A small sound classifier, trained from scratch: 2.76M parameters, arch caformer.
Rows from block 6 of a small sound classifier, named by matrix and row number. Rows with one number belong to one neuron. Each number is 50 + 12 x the weight over its row's rms, rounded and kept within 0 to 99. All counts start at 0.
After each neuron's rows are labels from the 100 clips, of 14848, where the neuron reaches its highest value: "strongest on" is what is common among them. Only what is clearly more common there than usual is listed. The data: read English sentences (LibriTTS-R). In brackets: how many of the 100.
# fc1: MLP up (model.blocks.6.mlp.fc1.weight, 512x128), inputs 64-127
# fc2: MLP down (model.blocks.6.mlp.fc2.weight, 128x512, transposed), outputs 64-127

fc1.384:71 41 35 50 49 52 93 49 48 61 67 61 50 50 63 61 37 74 51 34 42 58 48 54 43 73 39 69 61 39 52 37 49 47 77 44 25 51 36 52 43 32 43 54 43 45 55 39 42 57 51 54 26 31 59 60 91 67 42 31 46 47 57 59
fc2.384:54 52 46 42 45 43 68 45 53 49 34 71 27 47 50 59 45 25 40 30 47 40 43 31 47 62 35 63 39 32 58 42 59 56 40 28 32 63 43 66 52 46 46 44 41 52 45 45 44 54 69 67 43 53 33 33 55 66 31 45 56 33 31 51
strongest on: voice: male (94)

fc1.190:67 51 49 43 42 54 57 57 28 69 49 35 73 56 41 37 59 65 55 50 44 64 49 68 58 66 53 84 57 45 38 31 39 46 63 35 44 57 44 48 41 53 56 32 50 43 49 56 26 49 43 68 60 64 56 51 55 62 53 34 43 62 55 44
fc2.190:69 21 47 35 69 57 59 53 60 43 76 50 54 57 58 71 45 39 58 53 51 41 58 42 33 43 43 47 53 31 54 58 69 42 53 57 63 45 41 68 50 45 54 33 43 38 58 48 54 48 54 47 66 50 14 64 40 64 54 49 60 65 56 34
strongest on: voice: male (92)

fc1.3:61 51 59 53 54 54 48 50 37 65 49 40 41 78 34 45 35 55 50 52 58 47 62 72 46 50 48 51 55 59 39 41 25 23 64 60 33 39 44 52 22 52 39 45 85 20 60 68 42 53 48 68 49 73 49 58 54 53 44 46 50 68 45 54
fc2.3:32 33 43 59 73 58 50 44 57 40 72 66 51 30 50 47 44 28 82 49 46 57 54 45 36 43 45 45 24 59 71 60 53 41 41 43 50 52 40 39 57 56 48 38 36 54 38 53 57 71 50 60 46 45 42 55 57 28 63 56 65 58 61 50
strongest on: voice: male (84)

fc1.509:39 54 80 56 46 50 59 51 61 71 76 58 50 54 50 47 39 44 41 36 60 56 72 43 38 51 58 45 64 61 47 56 43 31 85 73 32 63 46 52 36 61 48 36 58 58 46 51 41 48 70 62 27 53 55 52 67 43 51 30 54 66 68 58
fc2.509:32 42 40 46 38 27 56 38 58 51 44 60 46 39 51 62 58 76 50 50 42 44 47 43 40 57 38 45 55 51 73 41 64 54 49 59 33 53 43 61 51 54 44 51 65 59 42 54 49 43 51 53 41 37 44 45 70 55 45 52 37 45 34 75
strongest on: voice: male (88)

fc1.284:51 47 41 56 66 47 69 51 53 58 59 43 67 48 54 60 48 41 31 52 68 52 61 49 37 59 60 38 46 50 62 48 46 44 60 59 47 55 52 56 55 51 56 79 49 45 32 62 39 45 52 26 32 40 52 50 37 53 54 36 57 46 51 56
fc2.284:41 48 57 44 48 51 41 43 28 56 39 51 32 36 56 34 39 73 42 32 55 62 57 55 58 69 43 38 33 39 46 64 43 38 79 71 38 37 53 58 34 42 54 48 51 30 35 58 50 45 55 32 47 56 47 54 59 56 41 58 43 66 62 25
strongest on: voice: female (91)

fc1.354:53 56 39 59 40 39 67 62 54 52 84 56 57 52 48 54 23 39 55 25 62 49 45 40 42 71 49 60 46 45 60 54 46 54 70 53 41 51 36 58 69 55 41 37 19 43 56 66 49 38 49 72 51 42 62 52 61 55 43 17 65 64 61 51
fc2.354:33 49 62 53 61 64 55 38 55 35 46 60 39 49 61 55 53 64 44 49 58 34 61 48 42 43 40 39 41 50 36 60 78 62 36 49 47 40 50 48 66 62 38 51 36 52 62 53 64 42 73 64 65 34 35 80 30 45 38 73 60 27 50 56
strongest on: voice: female (93)

fc1.19:48 36 51 47 41 51 58 70 57 82 67 58 44 65 76 46 57 41 52 49 55 59 83 49 24 68 62 54 56 48 38 44 36 32 67 52 38 63 40 64 59 36 43 60 56 56 60 53 29 51 47 59 43 57 49 51 51 46 53 23 53 43 44 50
fc2.19:49 59 46 62 39 56 65 57 42 51 56 57 56 45 58 53 43 20 51 34 33 61 53 41 60 54 25 57 54 30 63 41 47 50 57 22 45 37 21 54 54 37 61 32 34 48 56 34 45 34 50 34 60 43 41 55 74 66 35 25 50 50 36 48
strongest on: voice: male (74)

fc1.476:57 44 41 49 35 46 66 57 45 63 67 55 62 43 59 37 54 36 43 51 66 60 54 60 31 57 57 76 65 53 36 53 39 44 71 34 57 69 31 37 49 53 66 61 55 50 50 65 30 34 56 50 36 41 43 50 56 53 52 40 56 40 78 44
fc2.476:54 56 44 38 51 60 54 64 66 52 56 61 23 57 44 61 21 52 44 56 52 56 50 53 52 46 66 48 60 59 25 49 61 48 65 81 49 45 40 58 50 54 57 63 57 66 53 49 46 20 42 47 69 57 58 44 49 45 42 30 55 65 43 50
strongest on: voice: female (100)

fc1.257:64 73 34 46 37 59 81 58 55 64 52 47 61 55 35 47 49 71 51 29 46 54 41 77 56 62 33 57 49 46 44 55 47 55 63 49 23 59 29 58 56 50 51 44 40 78 59 40 53 53 45 60 50 25 48 40 67 43 38 29 49 49 60 51
fc2.257:45 46 38 39 53 60 66 56 49 40 40 42 51 51 70 68 51 64 42 58 43 45 54 42 29 51 30 60 64 50 69 40 56 63 47 28 51 46 37 72 59 45 47 51 27 48 60 27 46 58 59 49 43 45 61 50 55 64 41 51 58 24 34 50
strongest on: voice: male (84)

fc1.267:54 74 41 52 52 75 63 52 56 58 76 46 60 55 66 53 55 50 43 50 40 56 57 42 53 61 53 39 50 55 65 50 66 59 74 50 44 65 33 58 47 57 64 43 44 67 69 58 48 35 41 47 42 38 72 72 70 51 38 35 50 48 52 57
fc2.267:60 59 41 36 56 41 51 51 50 61 79 57 49 58 38 38 44 38 41 41 66 52 43 36 50 66 29 39 56 38 84 56 40 25 49 63 73 59 37 55 56 40 36 42 16 38 68 55 61 45 54 56 41 49 46 49 52 29 54 32 56 63 48 51
strongest on: voice: female (83)

fc1.492:72 25 52 43 71 35 60 41 48 68 55 52 38 49 50 43 35 58 51 42 51 60 46 64 46 63 54 69 58 47 35 62 64 49 63 50 32 46 40 44 48 67 53 51 34 71 46 77 36 41 55 68 65 36 62 53 52 59 52 29 53 47 66 39
fc2.492:23 40 48 46 59 37 57 42 41 45 52 75 42 67 63 52 45 73 55 51 44 60 54 58 44 51 47 57 38 64 39 45 60 45 62 68 57 43 46 43 51 56 52 60 48 44 60 53 45 15 50 55 48 63 35 57 47 58 35 48 33 53 46 64
strongest on: voice: male (77)

fc1.200:66 60 66 61 38 55 69 50 54 68 51 56 42 43 42 24 59 45 28 41 43 50 56 44 39 52 59 37 73 45 47 61 46 45 57 56 37 70 40 61 55 62 73 40 49 73 46 29 19 50 54 45 41 44 66 59 61 49 52 33 51 55 39 44
fc2.200:33 66 46 34 50 46 58 69 71 58 45 54 52 39 70 57 48 57 63 43 44 37 53 40 55 58 30 26 54 40 58 43 61 44 53 43 26 66 35 52 59 52 38 59 49 53 43 20 53 41 55 42 43 55 56 59 57 73 40 31 38 59 46 63
strongest on: voice: female (84)

fc1.291:51 45 39 46 56 55 78 57 49 66 62 60 43 60 76 56 39 61 42 46 58 54 71 53 57 64 70 72 49 46 38 49 45 56 68 45 43 53 48 47 57 39 38 61 46 40 75 74 61 42 53 50 46 58 50 45 74 66 50 35 43 35 54 46
fc2.291:49 54 52 55 41 47 62 57 30 66 41 53 56 60 33 50 41 58 64 56 50 52 50 59 49 52 68 40 42 38 38 38 51 11 76 49 53 47 58 62 48 40 45 46 73 29 36 49 48 39 50 35 27 49 47 49 38 55 45 65 34 62 30 64
strongest on: voice: male (95)

fc1.0:65 40 36 38 59 49 71 58 68 49 58 59 78 69 63 79 41 43 44 45 48 67 60 51 37 67 46 55 72 50 56 57 71 30 57 28 65 44 27 26 56 42 50 46 22 53 58 44 54 65 33 47 49 39 38 40 45 45 40 28 40 46 40 60
fc2.0:30 51 68 34 57 52 50 75 49 44 65 26 66 44 43 59 50 38 43 32 60 63 48 23 30 45 63 51 46 30 51 39 37 50 69 36 51 64 39 50 58 58 51 31 55 52 49 59 34 40 41 48 44 51 40 57 58 62 56 34 47 36 33 48
strongest on: voice: male (78)

fc1.193:71 25 38 41 33 43 57 52 35 70 67 22 43 35 44 35 45 61 60 59 35 63 58 61 47 53 52 73 52 32 46 41 43 38 61 45 60 23 38 47 53 46 73 26 58 63 54 64 58 40 43 61 46 47 48 53 51 51 45 66 31 66 51 36
fc2.193:27 45 41 58 75 50 62 45 56 59 68 61 51 55 58 60 38 49 52 42 44 54 70 36 44 59 71 47 56 36 34 67 72 58 65 69 53 68 40 63 49 49 31 63 43 67 67 33 54 45 29 51 42 36 43 80 60 39 48 46 59 59 51 58
strongest on: voice: male (91)

fc1.501:41 44 44 60 51 36 70 59 50 80 50 49 62 50 70 42 63 59 45 53 65 67 57 57 35 56 57 62 65 70 40 42 39 33 79 43 53 55 42 52 44 54 66 39 51 53 56 51 42 50 62 39 37 61 52 55 59 54 37 32 36 63 67 44
fc2.501:78 21 47 37 49 62 53 52 65 46 74 61 48 59 22 61 38 18 64 51 55 33 52 51 45 73 48 55 35 43 43 46 38 52 67 69 29 44 46 48 33 40 50 62 45 62 54 43 49 52 25 52 74 53 36 46 63 42 75 52 58 57 47 51
strongest on: voice: male (87)

fc1.177:25 58 49 39 61 43 60 57 56 88 76 48 60 29 30 44 56 50 55 36 55 70 50 54 32 50 40 55 45 65 44 70 45 36 70 52 40 57 41 45 63 55 56 45 38 62 51 44 43 42 60 50 46 53 65 38 65 48 38 22 47 25 61 78
fc2.177:30 60 36 42 53 54 63 57 49 45 51 63 49 48 65 33 43 60 55 47 56 38 50 66 36 57 51 39 60 29 38 43 48 51 48 28 44 48 46 56 66 63 51 55 27 61 64 47 56 54 60 47 33 29 57 62 57 58 31 52 34 40 52 53
strongest on: voice: male (82)

fc1.353:29 48 51 38 56 56 59 57 62 59 72 53 47 66 65 50 43 57 41 50 62 46 55 67 38 45 51 54 55 68 35 39 34 35 65 63 35 69 52 44 42 66 36 72 70 43 75 51 45 48 62 40 56 63 43 59 60 45 28 49 58 40 59 53
fc2.353:40 30 53 45 77 37 53 41 41 61 71 63 57 45 48 61 40 40 54 60 56 42 63 41 47 54 39 48 38 49 58 47 47 46 57 58 35 21 67 49 54 42 49 40 51 57 39 58 54 52 45 50 53 56 45 53 56 48 74 65 50 65 56 44
strongest on: voice: male (91)

fc1.217:46 45 21 43 59 73 75 59 60 60 65 48 49 48 47 62 48 52 41 47 38 57 62 49 30 60 51 56 51 39 40 47 68 52 69 27 33 60 37 59 40 51 63 41 50 70 68 43 42 55 40 52 53 40 49 83 57 53 26 34 43 23 41 55
fc2.217:51 65 37 44 41 41 66 56 43 72 64 43 59 50 49 34 25 46 53 63 46 42 50 37 61 38 49 63 51 42 56 30 27 62 50 33 64 49 50 49 46 41 60 46 30 38 49 53 61 42 42 50 50 49 59 45 44 68 46 42 58 26 57 25
strongest on: voice: male (100)

fc1.463:79 52 45 55 52 62 85 48 50 61 62 57 56 60 49 41 41 74 48 46 41 58 52 54 43 74 45 52 49 33 62 39 54 47 62 51 32 48 28 58 63 40 53 39 45 68 60 26 38 57 38 48 28 35 60 48 74 54 51 31 46 50 57 54
fc2.463:35 44 51 32 40 66 49 44 58 63 59 82 42 44 29 47 33 40 52 38 59 53 40 42 37 53 52 60 54 46 45 48 36 66 35 37 28 60 45 56 55 49 43 36 27 26 59 43 51 60 67 67 34 55 28 53 48 64 54 45 56 43 46 51
strongest on: voice: male (91)

fc1.242:38 25 52 53 55 57 67 54 67 61 74 59 48 60 49 48 42 63 26 49 62 54 59 46 37 43 48 42 63 58 38 47 52 34 64 72 34 46 35 53 67 67 57 22 64 61 49 29 30 49 54 59 55 45 56 38 51 46 43 33 56 68 65 51
fc2.242:59 65 55 46 23 60 47 48 53 66 61 67 64 58 75 57 52 51 44 65 58 58 45 69 49 60 71 41 63 48 58 49 53 55 75 71 41 49 42 56 24 56 66 59 64 65 56 36 26 48 49 31 51 35 75 66 61 27 59 32 51 48 64 54
strongest on: voice: male (92)

fc1.408:35 33 31 51 72 46 61 67 63 52 63 47 48 84 38 61 40 59 48 63 63 53 61 63 45 59 50 43 42 53 65 31 42 35 64 64 41 55 45 66 43 42 36 70 66 23 42 24 44 43 34 42 49 69 56 41 53 50 44 44 56 69 41 53
fc2.408:41 53 61 53 69 50 37 48 45 63 67 54 54 37 46 42 44 55 49 46 53 58 48 36 58 70 56 53 45 52 88 32 45 65 61 62 58 63 71 41 58 41 43 51 75 50 42 65 42 53 34 54 50 67 53 47 69 27 57 43 51 74 58 33
strongest on: voice: male (94)

fc1.467:57 47 45 44 37 56 65 44 40 63 64 68 44 62 83 40 47 60 51 39 38 67 53 50 50 64 41 67 65 50 53 50 48 45 62 28 50 68 40 58 49 45 43 70 50 56 63 54 26 82 52 58 26 64 37 68 72 55 50 27 41 40 44 53
fc2.467:47 56 39 60 37 53 71 43 24 69 44 47 58 40 45 56 67 48 56 44 49 55 47 48 39 67 38 55 31 47 57 34 37 58 44 46 41 43 34 57 70 46 48 47 47 35 37 55 59 24 61 41 48 38 62 59 47 72 28 40 36 45 27 48
strongest on: voice: male (85)

fc1.244:66 42 39 37 54 35 39 56 43 62 58 47 51 53 54 42 50 47 42 56 63 62 61 53 50 87 63 73 58 54 61 56 31 48 59 34 51 52 41 33 57 42 51 70 38 70 73 73 54 42 36 54 39 58 59 32 59 42 49 39 52 44 71 46
fc2.244:69 39 37 53 44 38 56 55 63 42 33 39 36 66 77 60 55 49 51 43 45 53 57 56 52 41 43 45 72 60 24 41 57 38 66 71 60 57 21 50 29 45 51 47 66 76 52 45 53 54 37 43 62 49 67 47 37 72 43 55 31 51 54 43
strongest on: voice: female (100)

fc1.191:29 39 52 50 56 53 68 49 50 76 59 66 56 59 42 59 49 54 51 57 46 56 48 49 42 60 50 60 63 66 37 44 30 41 75 58 37 75 41 63 41 55 42 34 58 58 52 46 32 51 57 66 42 49 63 40 47 51 55 18 50 60 69 45
fc2.191:58 25 42 23 60 54 59 38 55 44 54 52 36 38 48 49 32 71 52 60 46 52 51 50 60 56 49 61 45 46 60 10 45 64 65 45 36 52 52 46 52 47 40 58 60 39 63 19 46 64 42 44 60 51 32 42 49 67 42 54 47 69 53 71
strongest on: voice: male (85)

fc1.236:45 59 39 41 54 59 65 65 50 78 61 53 56 46 62 43 37 59 20 44 59 73 52 55 36 55 61 54 62 46 45 50 57 46 78 49 38 52 11 57 53 47 57 65 43 60 53 46 25 54 66 48 42 43 73 63 64 53 37 25 42 38 55 54
fc2.236:63 50 53 50 42 52 61 66 42 66 77 49 58 68 29 37 53 56 36 46 55 56 65 44 48 52 64 57 71 47 60 30 38 38 80 64 50 54 37 40 66 41 66 61 52 64 61 44 61 56 34 40 46 59 68 32 68 53 53 36 58 50 57 30
strongest on: voice: female (84)

fc1.233:61 59 44 55 38 55 70 68 46 55 61 49 47 41 60 44 52 55 53 54 57 69 35 52 54 73 61 51 48 47 45 64 35 44 84 58 46 47 15 55 58 22 55 31 40 63 63 43 56 39 40 49 44 41 55 45 59 60 37 36 39 53 56 72
fc2.233:40 60 51 40 73 51 40 53 55 44 44 59 57 63 36 37 53 74 48 31 44 55 38 54 32 55 44 57 49 43 64 45 25 57 43 24 33 54 32 66 53 38 48 70 47 52 45 37 54 58 75 52 32 30 53 58 46 57 47 85 67 41 58 52
strongest on: voice: female (95)

fc1.495:71 47 52 57 44 53 46 64 35 60 67 54 61 68 44 51 62 43 56 50 55 50 58 48 40 63 42 58 56 23 63 47 46 44 49 46 44 56 33 54 55 43 53 39 33 51 57 50 43 42 41 60 42 55 45 54 52 59 58 42 40 71 51 56
fc2.495:47 51 60 45 68 70 54 69 36 52 84 41 41 48 40 48 36 45 60 42 46 52 53 39 53 60 48 60 38 47 65 48 67 32 51 57 46 43 31 61 50 38 58 50 43 46 52 48 54 43 50 38 50 49 44 38 48 39 52 52 49 52 40 32
strongest on: voice: male (94)

fc1.15:58 54 52 69 28 61 64 77 58 54 52 47 55 54 56 55 49 32 33 38 53 55 61 42 54 55 64 60 52 36 24 48 49 31 64 36 44 75 37 56 51 50 60 06 50 61 56 45 37 53 53 68 57 49 68 46 46 54 42 42 55 51 58 55
fc2.15:54 56 38 57 46 71 65 68 43 48 56 56 52 50 68 59 35 34 52 37 63 51 52 30 44 44 55 58 49 39 53 30 72 37 67 51 50 54 28 59 44 39 66 63 40 44 60 25 50 29 46 38 46 51 45 53 43 47 40 38 54 52 51 29
strongest on: voice: female (86)

fc1.251:72 43 43 53 36 41 56 56 44 75 38 46 51 42 71 50 48 52 38 55 46 70 57 39 40 68 38 58 76 28 65 68 37 46 69 47 50 45 33 60 61 38 62 35 43 62 64 48 67 58 57 43 19 37 68 52 73 55 59 44 51 46 60 34
fc2.251:46 58 58 53 29 44 68 41 55 59 56 48 41 58 50 75 69 64 27 62 46 50 53 40 61 53 51 49 62 39 60 32 54 63 56 21 41 50 08 71 42 48 44 63 41 67 48 42 44 65 64 70 45 44 50 44 43 54 41 19 58 46 39 50
strongest on: voice: female (93)

fc1.274:39 59 47 39 55 55 53 40 61 74 67 59 53 44 53 51 46 52 33 48 57 63 64 46 44 70 56 53 48 61 51 46 54 57 59 47 32 69 39 44 56 55 56 62 51 60 65 46 31 56 48 68 42 50 48 33 70 37 58 25 47 54 62 59
fc2.274:42 44 37 53 30 39 79 57 55 52 53 49 41 60 63 60 50 80 58 42 65 46 37 59 29 58 30 41 58 44 62 23 49 51 70 51 47 59 42 51 49 51 51 51 47 39 43 38 68 60 47 55 39 26 30 48 62 70 45 31 51 46 62 57
strongest on: voice: male (78)

fc1.163:71 71 50 35 42 45 48 59 36 69 61 60 40 38 51 44 48 45 46 47 43 55 44 52 26 86 62 57 54 54 55 50 48 40 59 44 31 67 49 61 56 50 44 55 52 26 47 50 22 37 37 67 49 42 61 49 60 57 56 36 48 59 55 68
fc2.163:31 57 43 52 70 54 44 46 58 40 40 58 28 46 26 58 59 74 45 64 49 58 51 43 47 59 45 59 50 71 61 30 51 66 41 45 50 52 63 50 43 51 47 41 54 59 62 59 62 49 43 50 48 56 37 40 46 57 71 42 54 58 64 53
strongest on: voice: male (85)

fc1.2:68 57 30 27 46 43 54 53 47 42 72 46 63 36 57 42 37 61 53 31 60 58 67 50 32 56 47 84 59 52 65 57 47 41 74 51 65 39 52 55 60 43 43 56 31 42 72 61 43 50 42 66 33 54 60 34 64 47 43 31 54 52 60 64
fc2.2:58 46 42 37 59 42 61 33 43 40 70 50 49 37 48 33 63 58 48 37 53 59 44 49 53 44 67 41 65 81 46 72 56 50 60 45 57 40 56 40 42 56 78 64 50 86 49 61 34 54 47 39 45 53 52 61 53 40 53 39 55 50 62 73
strongest on: voice: female (81)

fc1.206:60 37 49 29 42 37 50 67 45 66 60 46 59 53 54 31 42 52 40 64 63 56 65 70 39 65 60 75 66 54 50 53 30 46 76 62 51 37 40 26 65 49 65 57 47 66 62 77 59 41 50 60 49 42 59 40 51 43 59 32 51 48 68 37
fc2.206:45 45 39 28 51 54 55 59 77 53 58 63 41 72 46 67 48 53 40 49 46 56 64 40 50 50 55 53 64 55 18 38 59 23 53 54 59 39 24 58 34 57 71 52 44 79 74 45 46 55 47 62 51 55 48 42 40 65 35 49 39 46 41 60
strongest on: voice: female (92)

fc1.415:57 39 54 52 66 51 51 39 46 66 61 46 46 49 52 44 52 46 42 50 54 63 56 60 52 59 62 52 47 53 29 50 37 37 57 51 44 53 54 67 52 44 49 31 47 71 67 39 19 55 50 54 45 59 53 64 51 58 38 42 43 56 59 42
fc2.415:52 56 46 55 51 53 60 51 58 35 55 55 37 68 57 73 60 39 52 34 58 64 70 39 38 70 36 77 49 52 41 36 36 50 47 46 35 45 45 51 60 40 52 45 66 33 61 46 57 42 54 45 65 64 25 32 59 46 45 29 50 51 34 48
strongest on: voice: male (81)

fc1.410:52 57 59 50 53 64 59 53 54 74 61 27 50 55 66 44 54 61 57 44 54 50 40 55 47 56 67 55 64 54 36 30 35 45 74 44 46 57 59 56 40 66 60 42 68 37 58 63 28 31 55 67 49 49 54 57 59 56 41 46 35 44 65 51
fc2.410:21 34 48 54 65 47 53 45 51 53 65 44 30 46 20 62 47 28 48 61 60 42 67 34 52 63 40 50 44 34 72 56 49 42 55 39 44 29 52 63 48 52 67 33 54 47 69 64 52 53 41 61 42 66 56 54 49 63 65 60 66 66 44 53
strongest on: voice: male (83)

fc1.264:55 39 41 60 74 39 61 53 52 55 58 50 52 64 48 46 45 64 48 42 45 57 55 61 38 59 45 44 35 37 56 47 72 33 54 49 58 45 29 48 61 45 45 74 35 41 64 46 39 36 43 52 51 52 31 62 52 52 29 37 53 54 49 48
fc2.264:21 42 40 45 45 39 48 46 31 67 32 66 61 31 48 56 54 62 57 48 40 62 51 46 52 56 47 62 50 37 69 44 59 56 51 55 57 52 46 57 58 46 44 39 49 39 54 46 45 50 43 53 45 56 35 51 54 42 39 64 45 34 53 52
strongest on: voice: male (99)

fc1.491:74 58 50 49 42 65 75 57 49 61 49 70 59 59 68 38 51 52 41 53 46 73 59 61 25 57 60 64 58 47 38 72 47 40 70 52 25 59 34 52 64 41 52 41 46 38 58 40 57 60 40 64 37 46 53 36 59 87 48 29 66 31 64 57
fc2.491:34 54 57 53 36 45 69 46 44 40 43 47 67 39 64 45 52 77 32 44 41 53 49 63 48 57 38 44 49 54 52 19 51 56 49 50 49 48 53 53 49 32 66 65 38 45 50 42 38 45 67 58 47 50 57 85 57 48 38 56 45 29 41 51
strongest on: voice: female (85)

fc1.204:62 35 45 22 49 28 47 47 32 47 58 29 57 53 37 46 47 68 47 50 57 41 63 65 37 61 33 63 62 45 44 52 40 44 61 53 40 41 64 36 62 39 53 55 30 35 51 56 54 49 44 86 33 37 57 40 47 48 53 40 40 42 42 54
fc2.204:34 52 58 49 44 60 49 54 55 40 54 46 57 68 63 69 32 54 42 58 38 58 69 59 51 40 45 48 52 58 32 48 61 18 53 53 47 54 45 50 46 56 70 52 62 83 77 42 50 50 43 59 52 61 51 50 41 40 43 14 51 42 63 42
strongest on: voice: female (81)

fc1.441:53 50 64 47 52 68 41 67 50 45 70 36 69 63 53 70 28 52 52 55 65 55 47 39 28 54 52 46 49 44 34 37 61 28 65 62 40 59 29 56 57 54 35 60 58 42 48 44 32 58 44 27 44 75 63 58 75 46 52 36 49 44 48 53
fc2.441:39 51 67 53 56 60 77 58 42 49 82 40 43 43 59 53 59 30 23 63 26 50 40 50 48 47 48 51 49 44 50 34 65 70 63 58 64 47 43 54 38 50 56 58 54 44 76 33 37 45 46 49 49 67 65 35 57 46 56 30 57 76 47 49
strongest on: voice: male (90)