config.toml
model = "sound classifier"
dataset = "read English sentences (LibriTTS-R)"
train_examples = 15625
time_shift_ms = 100
n_mels = 64
hop_length = 640
input = "log_mel"
spec_augment = true
win_length = 400
targets = ["voice"]
num_classes = 2
arch = "caformer"
norm = "layernorm"
norm_position = "pre"
activation = "relu"
mlp_ratio = 4
head_dim = 16
fused_qkv = false
qk_norm = true
parallel_block = false
dropout = 0.05
inner_norm = false
kv_group_size = 2
patch_size = [4, 4]
conv_stem = true
depths = [2, 5, 2]
widths = [64, 128, 256]
kernel_size = 5
mixing = "mixup"
loss = "cross_entropy"
init = "orthogonal"
residual_init = "none"
optimizer = "adamw"
lr = 0.0016
beta1 = 0.9
beta2 = 0.999
eps = 1e-10
grad_clip = 1.0
steps = 6100
batch_size = 384
epochs = 149.9
lr_schedule = "step"
warmup_steps = 1220
weight_decay = 0.3
Rows from block 2 of a small sound classifier, named by matrix and row number. Rows with one number belong to one neuron. Each number is 128 + 24 x the weight over its row's rms, rounded and kept within 0 to 255. All counts start at 0. Numbers have three digits each. After the name is the row's rms in percent of the matrix's.
After each neuron's rows are labels from the 100 clips, of 14848, where the neuron reaches its highest value: "top examples" is what is common among them. Only what is clearly more common there than usual is listed. The data: read English sentences (LibriTTS-R). In brackets: how many of the 100, against the usual share in percent.
# fc1: MLP up (model.blocks.2.mlp.fc1.weight, 512x128), inputs 0-127
# fc2: MLP down (model.blocks.2.mlp.fc2.weight, 128x512, transposed), outputs 0-127

fc1.351 098:097114152129125147108072123094105159131118098132122125162136123125129091090183123125068115149110128089137120100163137113136141134110130114116087121152134105150119129120170109120121138116132084113117149146078112137148182153123120169135143159106114115101103142174120085138143107130144118163134145158157060170144109139165125116127182134137105154124135125102092127124119136092163119142115
fc2.351 086:161134122168116110138078092186147128130170093133154110107106100108126168086149140120151104111128147118154111132131159117114098154124152134121145109147110154106122136132122163154174165133126134134139102152082159141142120110091148140078152118108122142120092149099136161111133111109124160116133127150133116111130177129111106054129107092108126113088139127137123178128141108092150145080119
top examples: voice: male (75 vs 47.6)

fc1.133 113:112119128129116141116118114099105143085111101100093106153104124152126093121162123111076115158125084113098141118136161103170253125135119137143104107118170118128116135130138136129107155116110112129113122126093124123147135166144128127105135138142146097133103166152131102154123130114123125127143144142157107075136147143158145095076174127157123107145162087111145143120126101109135109133136
fc2.133 115:186140135143132130162125133087152121098125123093113068120083133149180108141138123101112112116094106097081120113168180091142107128135094130147107065146131141157125112129128131150108144108148148141123126141126146109101145117103112122085123154169166140137098133124103130134111126121147148166148128103210120087164131137144087096133131134161133129151116121115132139123110115164110111130141
top examples: voice: female (94 vs 52.4)

fc1.497 061:092156129138149168096149127109124136102134125130139102126152161113119101137105119121184084134122165088152090152136142123139164121118111151122077112136101143129088152121122093117118129114113057109167100122135119151146108129141142173144108075098121111147122137160122132122151164108103146141136143137103132139086118136110156111110134192129083112076177124134154143121095141092121146132123
fc2.497 062:160148130108125139151112130104091157118132132125162120127138122149174151123124144083086152135159118089142154148092102152134071103133101148139127112103084139170152124122102128101178120136130154156109151164132098145128104129123144116086168093153156147145125145102135160108121102116134106131171179137100130079108120144095139120141162109086137093136110146122131185147102135122109162110133
top examples: voice: male (89 vs 47.6)

fc1.459 242:136116117104107123111077157112112153155110092148085140124101135103125103131143107133144125141160116122145135140139141135164148140183139111131120100173165141112056129132135092103128152085103155173105114120087121140118125164135124117135197121168121116142094148152101081159129133155129123146133134140098116137153148125097085168145157142147088130127143081135140133141142137114101080116136
fc2.459 284:097094119151138133117132121181117150087101118164113161094141122098091124126166116145083126137127124103170151155178144144151137165148138096142127149104100152110146156126120157113153157151110112127133095142135168149150106148118128113128153162129096135097144130122136116148085160125085113090125101155099108140115174102105141096088072145107127095142130139140103150144161107104112114091150
top examples: voice: male (96 vs 47.6)

fc1.377 235:111089156117114138122101114125194129001115144137152095135123149165138151155116111126126163100116123127128119144129124104092119061120119129110115129112111136135134131109143136118137116145149100091163123133150142140122134119136131124117090148126173117100144144102163178134092163145147132114121153152157105134092128124156167093112136139146144110109115144105130136160120091104111133140133
fc2.377 324:119104113155125108156153103161132135115144102150086165091119140069092113169156130129113113131111141113132150142157145145178130138155154085161138129113128167133147173113164152131174153172113106138148088137129118148134132106091094101112144166129126136117127096089126101134095136097108113106143120145088123140119175100132126118127078138109136123128101139129111143124165105107101111076163
top examples: voice: male (97 vs 47.6)

fc1.317 104:133117133099114141076119119101126113112126155127087104121131149148109110150179097205078162106122080112128111173152117073124164115118122156131134148095140108124123124127103122146119137111104102137126142113167162131158154123145113112145108109144125100148135116156156106153127153112129114126125122147139073158102156146139127145113140151173142091135200134142168117120090107101135123110139
fc2.317 095:147162103153150112129128123160110119112129159134193155122081157107102135142111108143098105119168093118139114141125075132119084152115169132092189115129105140135124118118123132098150113166112120153133139123159162099151125165116143111172079170118095167142124118119113160123130115126126084122160123137116150114138125088108153110087149136107115105116129152140102134090158129097144123075120
top examples: voice: female (90 vs 52.4)

fc1.5 064:098125113103130150079137125125153137130161108147157135162108104148097090109117128103103132115162124060138138140130072163140127175159117115143092144125101124106129143162094140097146097125112079112136125118099086114114139165158171136144111128134153145124134133169125136157099119104132120121137126149144124132084112123126165161126158174119131121106116163115092142153068102097163139157134
fc2.5 060:109119126125112105138094169132127152149151169113127148155122166118189105098093135079141107155078140113084185144104133167094091152136112165097114094107128109137119132087132120094132123115161136128127181118123121125115093102120154154097109133136074128151117132129131158141153115157109135170169146120138105105159134152161098121126143147134107088123129151113152134107141166140123144156122
top examples: voice: male (93 vs 47.6)

fc1.246 078:114120136105144137123108117124112137120156112123131119145143135143137131138152105133135183108133116127137095141091094109122195083106116151163163124099113134107129169128120108152137122121134097141147119150135146128137165160183119130149132115095147107129179157124083111149136114095079149114136151202164107102066125146089161141111127077109132100116135107118102139151139140089145151149140
fc2.246 072:154144111121145107120062129133074149194141183109152159110116099137155142100075145147083144132150137145152158178114101158099134146130147099150147180137144103103134139160124166134107117115149158108093145134153123115135089083108161115107147143123123135098102101105126116126095104117143129107129125137118149128174090109133103103120127114126143098127122136130106148125117140138108137074117
top examples: voice: female (81 vs 52.4)

fc1.271 098:124127121141143148130143106132117128100171136147046106099112124116131076143151121141149154145088100107141171182175143107140149102145162138135084135079123105130094140118129142105098131111133032110133102137161129164143129144156099130119133129156153116125152143113126124125113160130096147144137133164124119124112114140127171085133176145125098123134146121099135129125109098107121108137107
fc2.271 079:094133120141138133145170098168105101098135126136166151136169129116062165126156120130127100135161140119164140117132118114125114121106191137107147133160105129120108121124103146079158122126100102117169124107145143136145131140137163107186096147083097098126170134154106134135108116148116118107194117109104098120101175131109154124150155175093133143138108144151117135131138108099133119112107
top examples: voice: male (92 vs 47.6)